config.yaml
train_examples: 155796
crop_scale_min: 0.7
norm: "layernorm"
hidden_act: "squared_relu"
mlp_ratio: 4
layers: 12
max_steps: 24700
Rows from block 3 of a small image embedding model, named by matrix and row number. Rows with one number within an expert belong to one neuron, the router's apart. Each number is 200 + 40 x the weight over its row's rms, rounded and kept within 0 to 999. All counts start at 0. After the name is the row's rms in percent of the matrix's.
Before each expert's rows are labels from the 100 images, of 14848, where the router gives the expert most weight on average: "top examples" is what is common among them. Only what is clearly more common there than usual is listed. The data: photos of plants, animals and fungi (iNaturalist).
# router: router (model.blocks.3.mlp.router.weight, 8x256, trained with AdamW), inputs 156-207
# up: expert up (model.blocks.3.mlp.up, 8x512x256), inputs 156-207
# down: expert down (model.blocks.3.mlp.down, 8x256x512, transposed), outputs 156-207

# expert 6
top examples: phylum Arthropoda
router.6,101,146,259,211,173,220,184,240,110,263,239,190,268,216,231,214,268,199,177,116,257,144,274,279,180,171,243,163,270,133,223,179,234,211,198,196,174,191,146,165,179,247,158,213,191,223,151,211,119,190,177,122,206
up.0,125,232,160,154,192,254,166,212,157,193,229,183,187,172,242,261,239,258,194,205,118,218,189,186,197,226,203,166,269,223,210,163,204,139,153,224,187,225,195,233,183,264,194,146,188,185,212,200,204,173,205,229,158
down.0,132,231,179,294,250,215,208,174,199,165,164,233,219,175,184,194,241,147,191,197,253,253,196,222,231,219,207,257,221,228,165,285,213,221,230,124,171,160,189,166,146,174,165,158,168,204,230,172,189,194,146,238,245
up.1,123,240,154,197,172,196,221,236,167,200,270,236,211,211,250,226,266,144,212,139,188,212,241,165,197,224,175,181,207,154,170,171,194,256,130,254,190,275,173,235,168,220,111,157,284,137,170,154,234,168,180,226,157
down.1,131,156,169,288,260,207,204,208,191,200,165,271,163,186,137,190,213,239,193,183,179,152,182,214,188,199,234,162,144,117,298,240,95,234,200,207,202,171,164,113,163,146,228,258,160,270,288,215,257,158,235,245,190
up.2,127,286,232,175,208,213,225,192,138,223,135,275,173,225,216,212,197,185,121,178,202,177,194,196,208,263,248,138,237,206,206,221,161,281,190,220,176,176,182,143,220,158,177,165,223,246,276,183,178,223,214,209,114
down.2,132,206,204,238,151,94,211,192,236,246,204,170,214,234,228,183,230,207,206,254,163,232,206,199,242,200,236,253,234,169,204,190,277,117,161,120,128,179,205,221,257,218,242,211,160,244,148,214,186,223,211,272,252
up.3,113,163,226,164,172,198,246,253,217,140,208,202,239,186,225,224,269,166,268,144,218,127,221,233,137,188,151,151,232,226,241,191,225,180,225,192,194,199,285,189,190,196,217,190,222,246,234,134,151,212,180,257,292
down.3,119,183,157,278,195,151,172,265,171,236,217,224,208,240,197,176,205,136,246,187,230,187,175,253,149,188,177,216,175,225,132,246,222,187,206,197,253,81,193,238,206,199,202,161,196,123,200,188,230,270,201,156,172
up.4,123,155,181,204,146,225,204,300,161,140,219,194,169,197,242,152,165,201,179,159,235,257,185,194,283,209,214,134,222,171,204,214,152,224,191,189,162,168,221,180,306,214,201,226,207,186,238,256,256,217,235,255,182
down.4,134,217,241,139,190,218,250,205,206,122,157,225,196,87,115,240,204,210,250,101,244,223,211,183,219,120,233,167,237,179,196,174,262,230,182,220,141,150,176,84,209,236,213,203,249,198,178,195,233,210,119,234,180
up.5,022,147,177,220,151,223,205,176,221,208,268,209,132,144,190,209,173,225,180,244,202,234,171,154,163,200,140,182,126,179,186,162,179,188,227,217,187,222,152,144,169,281,218,211,154,219,223,200,137,150,188,181,199
down.5,020,165,133,153,220,213,198,167,186,189,172,248,184,156,186,197,170,184,216,233,178,206,201,224,286,178,270,245,279,223,248,231,193,172,146,277,238,77,171,215,188,209,223,196,253,211,167,249,172,251,193,121,206
up.6,009,175,191,218,171,223,113,173,224,239,179,217,159,246,175,160,116,232,154,217,255,172,200,165,171,212,223,226,222,179,133,232,163,210,216,234,140,189,199,218,196,235,215,162,206,175,252,208,233,263,182,225,218
down.6,009,164,184,192,149,169,289,233,220,173,153,131,213,193,233,213,270,240,186,234,211,265,159,215,202,217,280,137,260,224,251,90,196,169,211,192,214,188,187,261,221,198,251,183,151,210,199,215,182,153,195,236,216
up.7,012,188,173,196,220,169,189,214,207,192,219,286,219,174,157,195,260,192,182,236,199,218,210,228,176,225,166,243,207,198,118,181,181,226,117,176,296,132,181,187,193,163,216,201,150,146,189,219,159,276,184,240,286
down.7,012,234,110,190,240,200,277,173,213,159,177,240,242,257,174,183,177,231,196,171,107,162,161,227,158,213,155,199,136,283,243,251,193,154,225,242,133,120,139,234,255,232,150,175,191,90,253,230,116,114,250,242,195
up.8,120,197,104,164,201,229,245,159,129,213,196,185,215,177,261,154,214,104,191,135,174,146,194,159,188,193,209,227,195,217,145,226,260,197,141,215,184,182,222,158,211,182,238,191,227,165,256,175,237,261,284,213,193
down.8,131,180,224,191,225,201,198,189,258,294,187,133,267,117,203,227,154,213,307,184,165,197,222,194,207,168,136,251,201,227,237,165,194,178,209,169,195,167,164,241,195,188,257,169,220,186,232,130,196,232,207,246,127
up.9,014,165,158,182,250,168,247,156,119,250,208,180,187,198,171,264,202,199,215,189,162,185,264,187,128,195,186,201,202,224,151,179,255,152,221,235,195,182,218,257,231,196,126,208,192,181,235,189,207,178,215,197,210
down.9,014,192,215,219,194,179,229,178,205,203,207,225,212,169,198,231,215,209,236,206,186,171,270,184,173,162,204,189,156,187,194,127,200,300,110,240,198,147,243,194,201,140,118,199,206,210,231,153,179,184,265,221,231
up.10,111,194,165,219,294,197,228,205,207,186,234,169,227,215,247,200,226,218,132,220,187,201,238,201,209,198,210,150,167,156,209,204,243,240,192,203,245,195,143,126,243,151,202,228,216,197,40,165,223,207,172,270,222
down.10,106,226,208,132,233,218,176,171,197,251,220,122,175,160,122,244,173,190,176,263,188,163,180,200,193,150,194,184,265,166,154,262,254,197,236,149,185,218,257,242,228,194,164,139,173,188,215,144,179,163,213,191,185
up.11,107,191,217,177,217,120,133,198,197,192,183,158,281,196,168,140,219,235,268,254,231,183,231,217,211,206,230,273,170,254,157,157,180,183,194,198,234,225,194,235,214,193,194,158,269,182,186,95,189,228,252,203,171
down.11,103,161,239,222,206,235,272,175,159,192,202,238,220,166,259,169,250,189,110,168,166,227,188,208,245,210,210,223,273,241,301,186,203,184,161,233,267,201,240,178,196,244,227,221,181,183,186,215,212,202,172,149,265

# expert 2
top examples: phylum Arthropoda; class Insecta
router.2,102,216,204,235,216,126,229,162,204,205,187,194,247,218,178,253,143,254,213,228,191,185,228,119,167,147,201,206,182,236,199,210,152,133,225,203,139,126,211,218,134,185,185,142,172,173,149,165,181,232,162,179,178
up.0,101,245,233,236,212,190,213,198,201,202,203,231,134,145,200,170,166,282,152,146,175,251,191,197,245,161,226,166,152,116,191,174,172,173,183,164,147,187,282,214,227,251,225,189,176,139,192,156,187,183,134,143,283
down.0,099,220,182,131,162,208,241,185,184,142,246,155,133,132,241,208,222,256,272,238,257,139,223,161,239,150,218,204,217,205,199,181,170,141,166,218,133,227,212,176,242,245,216,232,157,187,228,222,217,198,176,187,192
up.1,129,236,144,214,157,210,177,179,228,209,173,178,178,185,227,217,237,260,213,117,182,137,178,196,209,194,169,116,246,266,191,276,209,169,111,234,209,203,189,232,221,129,175,188,217,188,131,245,168,214,225,137,278
down.1,125,230,252,230,256,143,214,218,201,234,240,205,249,215,232,220,220,215,101,194,155,274,213,213,197,178,276,260,231,195,187,189,165,176,235,235,182,140,151,151,196,210,222,215,267,200,234,214,239,144,215,294,133
up.2,119,196,198,232,210,241,201,249,182,248,251,256,177,240,186,303,209,259,216,250,177,138,158,182,181,165,216,123,226,222,253,228,191,225,184,185,159,198,148,212,192,176,178,172,262,163,230,133,157,133,190,256,187
down.2,125,176,191,227,161,206,175,143,149,226,148,248,233,217,198,194,296,213,188,190,122,148,166,206,215,255,282,161,262,222,175,169,149,176,236,160,190,210,106,227,252,230,225,191,103,185,153,233,181,178,184,236,242
up.3,122,160,285,232,148,218,130,262,142,236,213,210,173,270,176,218,224,200,168,193,117,218,217,188,251,225,244,158,166,252,210,185,143,217,233,180,128,189,203,157,225,254,215,178,182,197,189,168,128,180,141,204,189
down.3,117,231,185,213,209,199,163,192,179,210,226,127,234,165,163,181,215,215,186,219,268,245,255,230,132,123,236,169,130,202,180,264,255,221,209,163,191,217,196,207,134,125,177,180,238,230,197,220,186,174,291,245,200
up.4,132,245,159,216,271,196,199,219,216,214,237,175,211,235,135,156,255,184,196,188,260,216,208,291,164,281,211,113,121,237,247,165,149,201,252,157,243,193,173,235,227,190,261,232,238,196,234,266,214,177,154,224,163
down.4,136,262,198,163,249,164,194,160,120,195,177,162,168,187,250,191,194,191,197,215,228,197,160,208,180,209,190,179,167,198,231,59,240,241,223,110,157,206,240,163,160,85,194,187,164,226,213,231,134,247,261,210,188
up.5,121,152,191,201,253,233,259,131,199,140,162,278,192,229,204,213,63,217,210,200,193,228,130,182,161,261,227,201,189,229,176,215,181,150,187,241,183,234,205,164,186,170,213,137,185,214,256,220,210,178,213,186,279
down.5,128,282,262,114,165,192,201,184,217,180,174,251,235,171,239,138,221,148,209,219,212,218,145,100,161,264,142,285,208,207,228,92,232,113,171,235,200,197,219,175,204,203,162,161,203,164,220,198,214,263,239,161,181
up.6,033,187,171,189,253,188,197,237,186,152,123,182,169,228,157,232,164,241,192,224,270,242,227,108,268,215,148,213,180,188,216,192,166,235,172,255,190,218,192,206,207,160,176,213,245,182,174,199,195,135,168,167,246
down.6,031,171,196,142,143,71,248,210,222,190,180,200,292,187,239,206,251,214,196,235,247,180,213,143,214,220,258,232,165,172,229,200,228,259,196,311,138,221,194,137,199,126,163,206,198,199,239,258,177,229,179,199,87
up.7,009,226,226,161,168,177,226,139,188,174,268,129,181,218,261,194,176,132,174,238,210,200,182,207,134,185,209,236,167,246,260,169,214,259,185,199,165,116,182,264,214,222,132,183,142,202,190,228,198,208,151,151,184
down.7,008,183,128,240,242,195,297,236,256,281,259,161,248,194,213,229,252,241,202,116,224,230,185,220,144,149,149,195,180,137,179,267,221,218,192,173,228,179,231,107,147,195,214,153,190,261,218,198,150,204,234,224,192
up.8,057,209,251,193,245,161,204,225,212,155,207,170,228,143,261,233,200,214,225,275,209,208,182,151,198,211,172,229,178,177,153,199,136,186,157,207,172,168,198,239,193,221,168,172,197,278,218,180,153,180,200,205,195
down.8,052,192,177,193,211,141,145,184,211,214,173,223,219,241,233,190,179,149,222,149,182,194,166,296,222,238,170,148,216,136,208,195,168,206,166,182,138,273,125,221,322,170,303,133,194,218,251,227,167,282,164,186,224
up.9,123,191,193,203,203,158,222,227,275,253,225,210,254,188,193,191,178,209,192,148,158,203,216,204,147,257,147,164,237,181,172,244,192,183,212,151,259,202,142,215,190,214,222,237,187,206,189,220,166,227,237,217,217
down.9,132,234,197,260,249,211,196,146,200,151,202,240,256,158,228,204,175,247,179,167,201,184,182,221,208,197,188,194,187,139,202,222,203,159,169,199,201,220,152,199,168,125,212,154,143,202,178,222,243,125,168,192,148
up.10,113,118,132,200,171,178,203,223,259,210,257,199,201,204,171,211,243,232,200,152,206,171,265,183,185,262,228,128,205,191,231,247,193,216,178,155,134,232,138,200,196,139,244,208,161,253,222,251,176,276,175,145,236
down.10,109,199,135,147,185,202,229,180,197,191,198,179,232,179,212,198,202,149,184,225,240,168,205,207,204,188,167,129,205,163,198,151,196,309,137,180,243,167,246,178,191,251,263,205,243,240,206,168,216,208,216,138,284
up.11,111,227,229,209,185,211,159,227,265,172,266,195,174,228,270,148,249,161,142,172,223,128,256,182,200,203,211,219,199,214,160,133,123,96,239,235,187,216,234,196,170,213,219,162,114,231,204,294,220,251,171,185,208
down.11,116,114,208,208,241,240,171,207,118,270,216,146,196,158,184,169,155,227,233,137,135,275,194,242,261,136,237,209,244,182,216,197,300,213,171,265,183,196,188,218,140,151,240,165,227,194,204,183,254,215,195,116,153

# expert 1
top examples: class Aves; phylum Chordata; order Accipitriformes; family: Accipitridae
router.1,102,182,143,204,227,275,129,193,254,224,269,259,186,121,191,228,246,195,178,274,254,223,146,223,181,211,208,167,154,201,197,185,206,192,186,241,217,260,161,152,113,259,185,150,233,138,212,197,291,127,204,265,278
up.0,099,230,179,221,214,181,162,215,165,205,113,204,264,203,195,230,200,280,248,238,126,216,164,162,250,290,214,206,232,210,297,271,209,221,117,271,220,203,177,219,210,243,217,194,154,217,191,175,156,246,233,197,217
down.0,092,158,189,211,149,151,221,202,140,113,212,166,186,166,186,269,217,212,235,141,215,222,193,184,248,164,205,155,175,159,204,125,219,167,174,194,199,266,197,208,229,222,209,194,211,173,197,283,239,216,160,213,237
up.1,131,190,189,213,255,185,201,297,193,103,209,248,237,157,184,214,157,197,199,147,109,131,212,176,175,200,160,157,176,254,235,137,213,165,196,202,181,182,264,241,224,185,209,197,216,175,119,219,210,232,209,186,202
down.1,122,218,145,243,177,205,194,150,134,210,280,228,208,159,162,145,238,139,200,196,236,267,237,122,218,193,226,197,144,285,179,295,178,227,257,268,272,176,190,163,149,251,221,201,223,171,215,190,197,211,120,188,244
up.2,135,223,302,234,107,245,202,157,228,230,273,288,198,260,142,227,184,199,213,167,164,199,281,225,223,148,133,111,144,196,100,173,210,247,164,269,212,157,250,131,223,159,182,261,163,207,144,191,210,158,175,268,314
down.2,129,163,211,246,199,269,269,262,234,213,203,208,225,230,242,214,244,190,134,175,217,183,144,235,184,235,178,161,202,278,172,158,197,193,236,192,196,111,181,189,205,252,207,113,255,176,215,194,177,253,171,232,192
up.3,117,154,191,178,185,175,269,232,230,198,158,208,145,218,196,190,197,181,231,151,218,247,241,174,217,214,221,156,172,173,130,180,197,167,213,176,197,233,179,172,227,165,186,148,196,289,218,286,173,170,191,99,180
down.3,117,200,179,243,217,176,133,200,269,201,188,184,165,199,163,211,177,173,187,174,100,151,176,176,131,250,188,250,175,257,93,198,167,172,257,144,203,236,256,135,269,178,214,256,222,164,242,221,268,164,144,208,164
up.4,125,200,211,146,219,235,90,178,257,170,164,246,166,227,213,69,196,168,248,224,172,175,216,160,172,166,240,197,162,222,203,300,139,191,282,186,204,173,157,162,264,241,240,182,212,158,212,122,190,192,204,200,249
down.4,124,216,228,162,182,179,215,247,195,240,176,257,160,235,208,118,250,219,231,138,238,250,264,185,156,197,167,187,232,222,229,139,222,166,165,193,195,235,154,176,250,252,230,155,170,251,256,219,201,172,177,167,270
up.5,083,162,154,241,145,187,188,164,248,188,193,201,238,202,194,207,197,192,125,170,170,237,207,172,240,173,208,209,218,231,193,229,217,172,145,179,154,233,250,234,236,205,164,235,220,194,203,233,206,224,203,213,184
down.5,075,162,199,220,164,201,214,176,191,245,194,219,205,232,254,211,324,220,183,229,216,128,184,220,224,210,178,199,286,162,204,196,249,130,210,201,183,186,154,185,317,209,141,185,204,208,136,158,223,208,177,217,168
up.6,035,210,151,222,188,303,163,221,204,156,216,195,245,265,186,242,189,231,128,202,210,208,124,235,198,201,167,193,213,196,230,284,162,189,136,221,170,205,222,101,185,196,213,126,241,207,188,121,176,233,226,221,218
down.6,034,174,206,126,178,163,210,211,261,260,218,206,196,192,154,206,153,216,94,196,233,205,211,128,165,212,286,169,252,187,172,245,144,143,217,168,198,160,228,239,204,252,254,229,213,234,225,293,220,128,262,222,218
up.7,110,194,212,205,285,189,182,142,198,116,205,209,179,156,231,120,190,191,196,166,215,143,134,182,225,239,235,243,170,165,226,231,154,221,205,202,200,171,135,145,224,216,218,181,250,153,205,157,205,227,208,141,180
down.7,124,194,245,70,262,179,159,230,162,234,207,169,215,220,179,261,187,170,110,215,179,246,225,218,217,225,144,132,189,261,252,259,229,118,238,228,177,225,179,202,278,167,230,131,210,208,193,209,171,177,224,239,171
up.8,119,180,216,198,190,175,212,179,159,172,194,262,237,208,227,114,214,175,256,114,234,200,247,211,140,249,167,214,194,147,253,224,161,161,285,203,212,197,130,146,228,223,143,181,234,145,207,244,154,159,198,216,159
down.8,115,221,172,204,241,170,210,222,120,212,152,232,226,158,173,203,182,202,198,201,241,207,193,201,228,199,257,177,236,209,190,226,206,238,195,211,228,187,270,171,228,187,221,310,162,167,205,164,165,252,186,209,179
up.9,063,203,205,146,268,224,170,275,235,181,285,195,237,221,273,174,155,158,230,179,315,254,200,149,205,180,205,205,260,237,277,178,199,163,142,181,178,167,195,178,177,172,196,227,239,215,270,177,251,204,273,198,161
down.9,063,257,224,199,223,192,254,121,99,196,190,207,129,205,183,242,187,296,217,212,144,242,165,158,254,254,190,161,266,153,254,135,141,244,172,189,226,167,185,177,126,258,191,248,177,312,182,166,218,203,224,167,156
up.10,058,161,169,158,225,197,196,174,233,224,224,139,186,316,202,283,280,242,209,227,146,236,207,174,223,239,142,151,192,184,227,175,185,246,140,174,223,148,208,209,253,210,222,222,174,202,177,222,169,178,230,166,212
down.10,055,215,153,217,194,242,151,240,224,212,284,155,311,223,307,189,191,222,266,234,200,197,152,142,130,191,278,190,215,222,212,196,247,199,218,238,188,209,258,187,174,205,158,255,180,131,203,208,186,144,182,234,223
up.11,121,217,210,152,175,199,213,210,218,254,176,162,191,173,188,241,234,206,228,233,216,144,229,172,171,206,145,226,236,180,222,127,154,229,244,243,221,186,244,157,230,232,213,197,206,184,173,277,161,221,201,214,218
down.11,125,170,199,245,180,200,159,227,223,155,274,193,229,273,214,178,220,124,166,181,198,195,190,285,190,272,228,245,186,151,226,196,131,161,239,162,139,279,255,172,239,123,190,159,211,213,218,142,278,199,274,215,243

# expert 7
top examples: phylum Arthropoda
router.7,114,218,177,164,225,190,232,197,209,187,131,222,150,206,146,185,174,198,266,185,129,216,151,152,299,225,202,228,136,224,225,152,131,246,228,181,222,216,214,190,212,178,283,163,201,204,243,180,270,217,166,223,246
up.0,035,176,229,153,234,244,158,250,193,158,234,221,214,117,212,224,147,230,205,154,240,186,238,198,287,103,238,139,212,162,225,222,217,214,190,187,193,202,199,260,216,189,214,229,230,199,169,224,177,193,183,189,151
down.0,033,184,200,272,206,192,213,228,169,120,179,206,196,226,155,204,272,227,216,252,138,136,219,276,234,160,209,187,224,168,212,200,139,205,200,204,251,176,214,115,200,143,109,181,162,236,106,208,196,141,273,232,182
up.1,012,175,247,148,203,312,220,199,227,229,168,178,247,189,265,218,305,222,219,246,198,239,176,164,191,186,180,238,139,243,128,136,171,283,206,182,185,134,163,274,245,203,232,192,194,227,181,202,182,213,222,202,268
down.1,011,215,213,218,198,217,171,212,135,245,154,162,188,143,229,164,152,146,265,222,214,161,261,241,190,325,156,238,196,179,262,220,208,222,175,206,215,250,222,229,246,174,151,139,258,188,213,205,194,212,217,170,219
up.2,044,216,179,173,68,178,201,181,194,209,228,178,138,167,148,183,199,259,251,264,236,224,213,153,147,202,180,133,81,115,160,226,193,239,185,211,208,259,141,187,155,233,146,93,166,194,168,226,180,242,222,223,206
down.2,041,225,235,211,271,247,269,185,173,149,201,199,240,219,167,212,209,189,170,165,190,233,256,265,187,167,171,274,201,236,159,141,206,247,229,102,231,227,218,247,188,206,292,212,164,253,223,207,228,232,130,220,285
up.3,114,158,183,225,241,216,215,221,136,234,161,214,127,234,176,275,175,238,214,232,206,211,158,205,211,215,245,222,219,211,203,222,177,164,212,186,242,222,268,228,220,172,219,270,218,132,268,214,166,217,199,273,236
down.3,114,238,217,214,228,191,187,199,192,158,159,210,182,88,143,126,202,206,222,187,186,267,139,215,199,170,227,196,201,187,189,227,188,220,161,246,238,179,167,203,226,172,211,190,194,204,83,249,191,227,196,185,230
up.4,131,158,223,202,192,218,159,191,174,249,169,184,244,222,218,165,243,204,147,171,249,164,84,176,179,220,216,105,283,230,213,192,200,221,240,190,230,275,245,156,192,177,236,214,246,257,150,144,228,176,203,202,183
down.4,121,199,248,204,277,306,137,181,191,128,182,184,155,92,171,184,156,184,131,183,217,206,276,238,212,200,205,261,215,237,201,183,267,188,195,238,278,166,144,175,202,204,220,231,239,168,165,259,218,256,248,195,245
up.5,139,265,193,177,149,249,172,178,184,230,204,219,181,206,202,214,225,235,171,226,159,268,209,286,227,235,126,181,151,207,242,188,234,281,159,244,218,148,163,137,192,183,235,172,228,212,231,239,216,219,267,161,182
down.5,138,236,238,257,258,154,242,194,239,177,148,199,257,146,217,254,274,178,191,186,237,219,153,184,179,159,284,201,199,206,196,230,174,188,172,147,236,231,206,247,179,262,189,202,154,255,135,167,172,163,176,154,256
up.6,018,195,267,209,243,125,174,262,203,188,205,262,233,213,208,276,157,236,158,191,168,220,164,207,232,180,234,182,235,188,327,174,116,213,158,215,243,174,204,270,149,113,191,245,186,193,175,151,230,229,209,182,147
down.6,018,230,189,193,138,197,191,151,144,243,202,213,134,161,111,225,220,165,205,194,153,181,147,256,173,181,233,204,154,222,168,253,173,192,206,127,222,238,259,207,198,198,139,136,250,271,274,170,197,255,192,134,194
up.7,012,223,185,236,167,199,195,157,196,220,199,144,188,232,206,202,240,238,119,228,183,214,152,229,208,217,163,156,268,254,195,174,166,223,173,190,145,159,221,163,207,155,138,234,222,225,206,231,176,179,256,202,203
down.7,013,201,263,230,158,232,226,240,219,158,195,296,173,211,205,197,203,199,129,118,219,187,215,163,339,200,281,195,198,174,272,210,181,247,173,245,165,182,214,152,185,192,199,215,231,177,224,111,181,156,218,218,222
up.8,118,223,215,207,202,183,204,184,197,270,183,236,239,221,219,183,108,238,201,148,220,152,207,164,122,227,181,226,182,201,211,154,196,241,226,191,124,181,237,173,195,241,200,232,184,206,151,186,186,187,138,169,237
down.8,132,183,200,139,165,168,154,149,246,214,161,196,197,235,262,205,244,150,210,198,220,216,183,208,237,202,192,186,186,178,189,172,313,173,194,279,221,238,78,207,185,215,168,248,219,216,185,257,225,183,210,184,192
up.9,025,244,204,175,232,180,219,237,192,193,196,179,122,122,208,241,258,241,229,125,210,99,259,237,187,175,162,156,141,209,159,261,275,240,159,194,269,207,143,210,136,159,254,218,177,204,193,168,173,249,162,188,177
down.9,024,223,173,205,151,209,212,130,178,169,219,152,283,194,199,108,239,277,207,201,224,289,238,222,183,187,198,182,162,221,100,213,201,166,211,209,181,190,210,263,214,227,252,230,204,274,223,187,256,111,234,144,233
up.10,127,217,213,166,151,170,229,199,280,219,174,216,167,235,183,203,162,123,239,153,209,176,163,182,224,236,225,150,229,241,296,202,173,155,209,181,206,136,171,161,191,212,185,121,202,223,226,262,259,246,245,195,252
down.10,121,212,197,214,207,130,250,224,272,170,176,178,250,275,197,105,175,197,202,268,183,207,140,162,239,84,204,171,206,236,266,180,211,161,218,182,190,175,285,290,188,203,191,209,169,224,230,222,179,268,175,164,207
up.11,050,166,200,197,144,283,191,204,213,199,227,159,227,177,220,217,201,262,217,156,186,196,233,247,213,161,203,161,230,197,171,184,135,189,216,260,218,174,253,207,162,145,176,173,132,297,245,192,186,189,242,141,191
down.11,047,242,159,156,199,156,235,234,173,180,235,218,151,252,198,154,191,218,213,238,267,189,245,113,255,158,174,171,134,229,205,208,204,179,163,198,278,178,173,146,183,170,190,206,237,184,176,224,205,198,178,210,224

# expert 4
top examples: class Insecta; phylum Arthropoda
router.4,095,211,209,226,202,185,251,257,185,192,187,190,147,228,182,207,157,197,230,202,234,183,209,153,181,179,192,202,245,207,182,231,183,251,148,189,198,159,281,222,184,196,230,256,215,128,171,111,145,131,181,197,160
up.0,082,173,204,229,169,221,144,220,158,192,256,240,183,249,129,231,240,179,209,228,200,174,170,232,193,94,186,216,174,166,254,175,233,176,235,154,255,238,237,192,210,248,239,257,211,194,213,167,233,196,240,155,153
down.0,079,230,153,253,221,203,142,206,172,201,192,174,186,136,259,204,200,222,182,201,87,212,272,155,218,257,216,223,200,167,190,237,157,137,226,212,148,244,226,279,187,193,271,186,185,217,271,186,227,179,220,217,237
up.1,117,143,177,180,179,238,179,197,159,215,211,298,263,207,229,212,210,140,221,153,215,223,201,230,215,242,137,160,198,205,187,204,228,188,181,202,227,234,258,153,65,206,227,174,270,199,171,232,228,159,145,164,204
down.1,125,181,189,194,219,196,185,179,168,222,153,157,192,160,196,262,226,175,164,233,215,236,160,222,121,264,263,236,157,172,230,223,209,162,268,223,167,238,204,171,247,182,173,212,174,135,168,126,232,197,158,192,244
up.2,128,197,226,203,223,167,276,228,203,183,215,174,261,207,210,214,223,199,236,187,202,198,195,242,199,128,156,134,155,218,143,219,168,240,183,172,216,242,137,162,145,240,299,138,191,235,177,240,232,112,177,99,154
down.2,132,247,245,296,212,224,202,170,209,158,182,245,203,197,193,195,192,203,198,213,156,171,256,143,227,237,278,257,245,192,113,189,179,162,257,127,230,183,132,150,244,148,170,194,203,249,180,198,117,239,179,232,204
up.3,131,176,240,124,234,247,184,297,166,198,144,167,227,196,273,105,246,254,200,215,170,175,184,200,222,214,229,214,204,160,194,250,168,143,241,175,222,241,238,190,188,232,196,318,158,173,209,212,195,216,209,225,184
down.3,129,283,247,191,202,187,225,146,244,233,190,139,215,158,190,206,227,158,187,139,249,187,190,166,168,188,192,209,210,170,172,258,180,237,175,210,182,211,234,213,239,237,172,191,257,199,175,251,249,259,237,225,188
up.4,015,225,136,165,261,175,283,208,178,196,258,234,285,136,228,241,169,173,138,201,199,207,166,187,132,269,185,127,189,269,250,222,209,161,75,251,167,209,221,210,129,179,206,282,226,255,207,216,215,237,193,186,122
down.4,013,238,248,252,222,188,207,156,234,270,172,233,187,178,277,197,241,213,229,192,175,135,257,195,216,136,166,224,314,252,167,192,219,235,121,178,222,265,143,179,233,263,215,164,191,198,202,186,164,184,111,129,235
up.5,008,208,204,239,168,170,190,251,225,211,228,212,279,210,215,297,247,199,220,111,199,261,160,236,214,140,158,230,173,183,178,182,155,169,186,247,229,143,134,212,164,169,205,181,225,204,227,174,202,159,246,165,188
down.5,008,201,240,215,218,203,197,262,196,218,193,200,165,190,160,133,205,163,168,206,160,208,218,197,192,210,255,288,173,175,258,141,211,202,281,221,204,156,200,184,211,173,122,205,256,156,188,251,143,223,251,102,220
up.6,006,210,265,221,269,185,201,229,152,225,158,177,217,179,164,219,211,199,129,141,128,215,226,172,215,148,230,213,189,127,195,197,240,155,213,224,159,260,189,199,231,185,148,163,230,230,149,228,244,167,196,195,187
down.6,006,147,245,162,226,130,198,142,183,157,214,267,154,223,174,253,196,141,203,245,224,196,222,263,123,216,189,151,229,215,206,206,206,247,173,172,209,230,127,194,174,193,207,248,216,233,266,150,203,282,254,158,195
up.7,079,181,244,266,235,188,198,280,198,215,152,157,252,204,215,158,182,233,173,203,176,204,192,225,148,225,211,153,203,99,166,302,172,237,286,183,210,110,195,239,259,134,161,218,224,191,243,175,228,133,152,196,195
down.7,076,191,221,180,175,208,186,205,158,184,166,134,239,249,214,214,194,183,121,272,173,224,206,175,216,155,261,128,169,249,192,257,273,223,157,134,169,151,159,123,202,189,183,144,131,260,279,197,159,219,228,218,166
up.8,104,221,209,197,214,214,154,180,268,258,207,291,130,267,193,161,248,160,224,204,131,140,178,197,149,221,236,142,180,253,148,241,264,136,220,177,234,105,182,252,257,186,141,252,203,177,204,210,195,216,238,145,170
down.8,107,266,157,185,189,270,227,226,222,224,210,166,188,193,166,132,133,231,213,273,267,246,178,194,189,149,216,265,197,225,261,230,166,126,256,247,236,195,117,172,171,223,290,179,234,241,199,207,210,99,226,189,222
up.9,113,236,234,222,250,216,203,220,191,176,233,189,213,160,192,129,176,179,208,83,180,242,190,269,202,255,193,205,221,184,171,162,217,195,175,278,218,205,176,204,179,254,226,154,161,213,197,120,177,220,184,255,160
down.9,109,158,170,158,208,192,183,204,185,233,218,173,210,204,183,170,208,238,200,255,169,220,161,167,203,260,178,235,180,198,226,228,115,240,53,235,149,264,221,159,180,162,223,185,213,218,160,161,225,215,173,175,213
up.10,121,233,181,190,231,209,184,205,172,174,115,195,209,181,167,224,182,147,174,280,204,221,173,237,221,160,104,183,237,184,226,215,272,183,202,194,238,213,278,202,208,189,214,220,225,185,221,144,153,161,184,180,171
down.10,130,195,179,203,154,160,169,185,246,219,201,186,219,152,187,145,212,200,197,199,243,148,259,205,238,201,227,186,159,195,210,224,201,252,128,169,203,222,177,259,109,180,193,201,130,178,162,215,190,249,171,201,181
up.11,131,182,202,171,183,188,213,275,239,294,194,199,187,192,265,226,239,209,219,171,171,206,171,187,272,238,182,158,216,178,194,170,243,256,163,191,199,249,176,158,321,175,125,203,198,193,219,204,260,153,218,276,197
down.11,133,250,203,240,184,228,127,193,198,175,204,130,196,245,279,162,176,138,207,307,245,297,172,216,192,176,152,104,127,176,197,237,167,165,242,179,191,218,272,215,214,203,242,201,173,226,186,222,165,185,194,147,188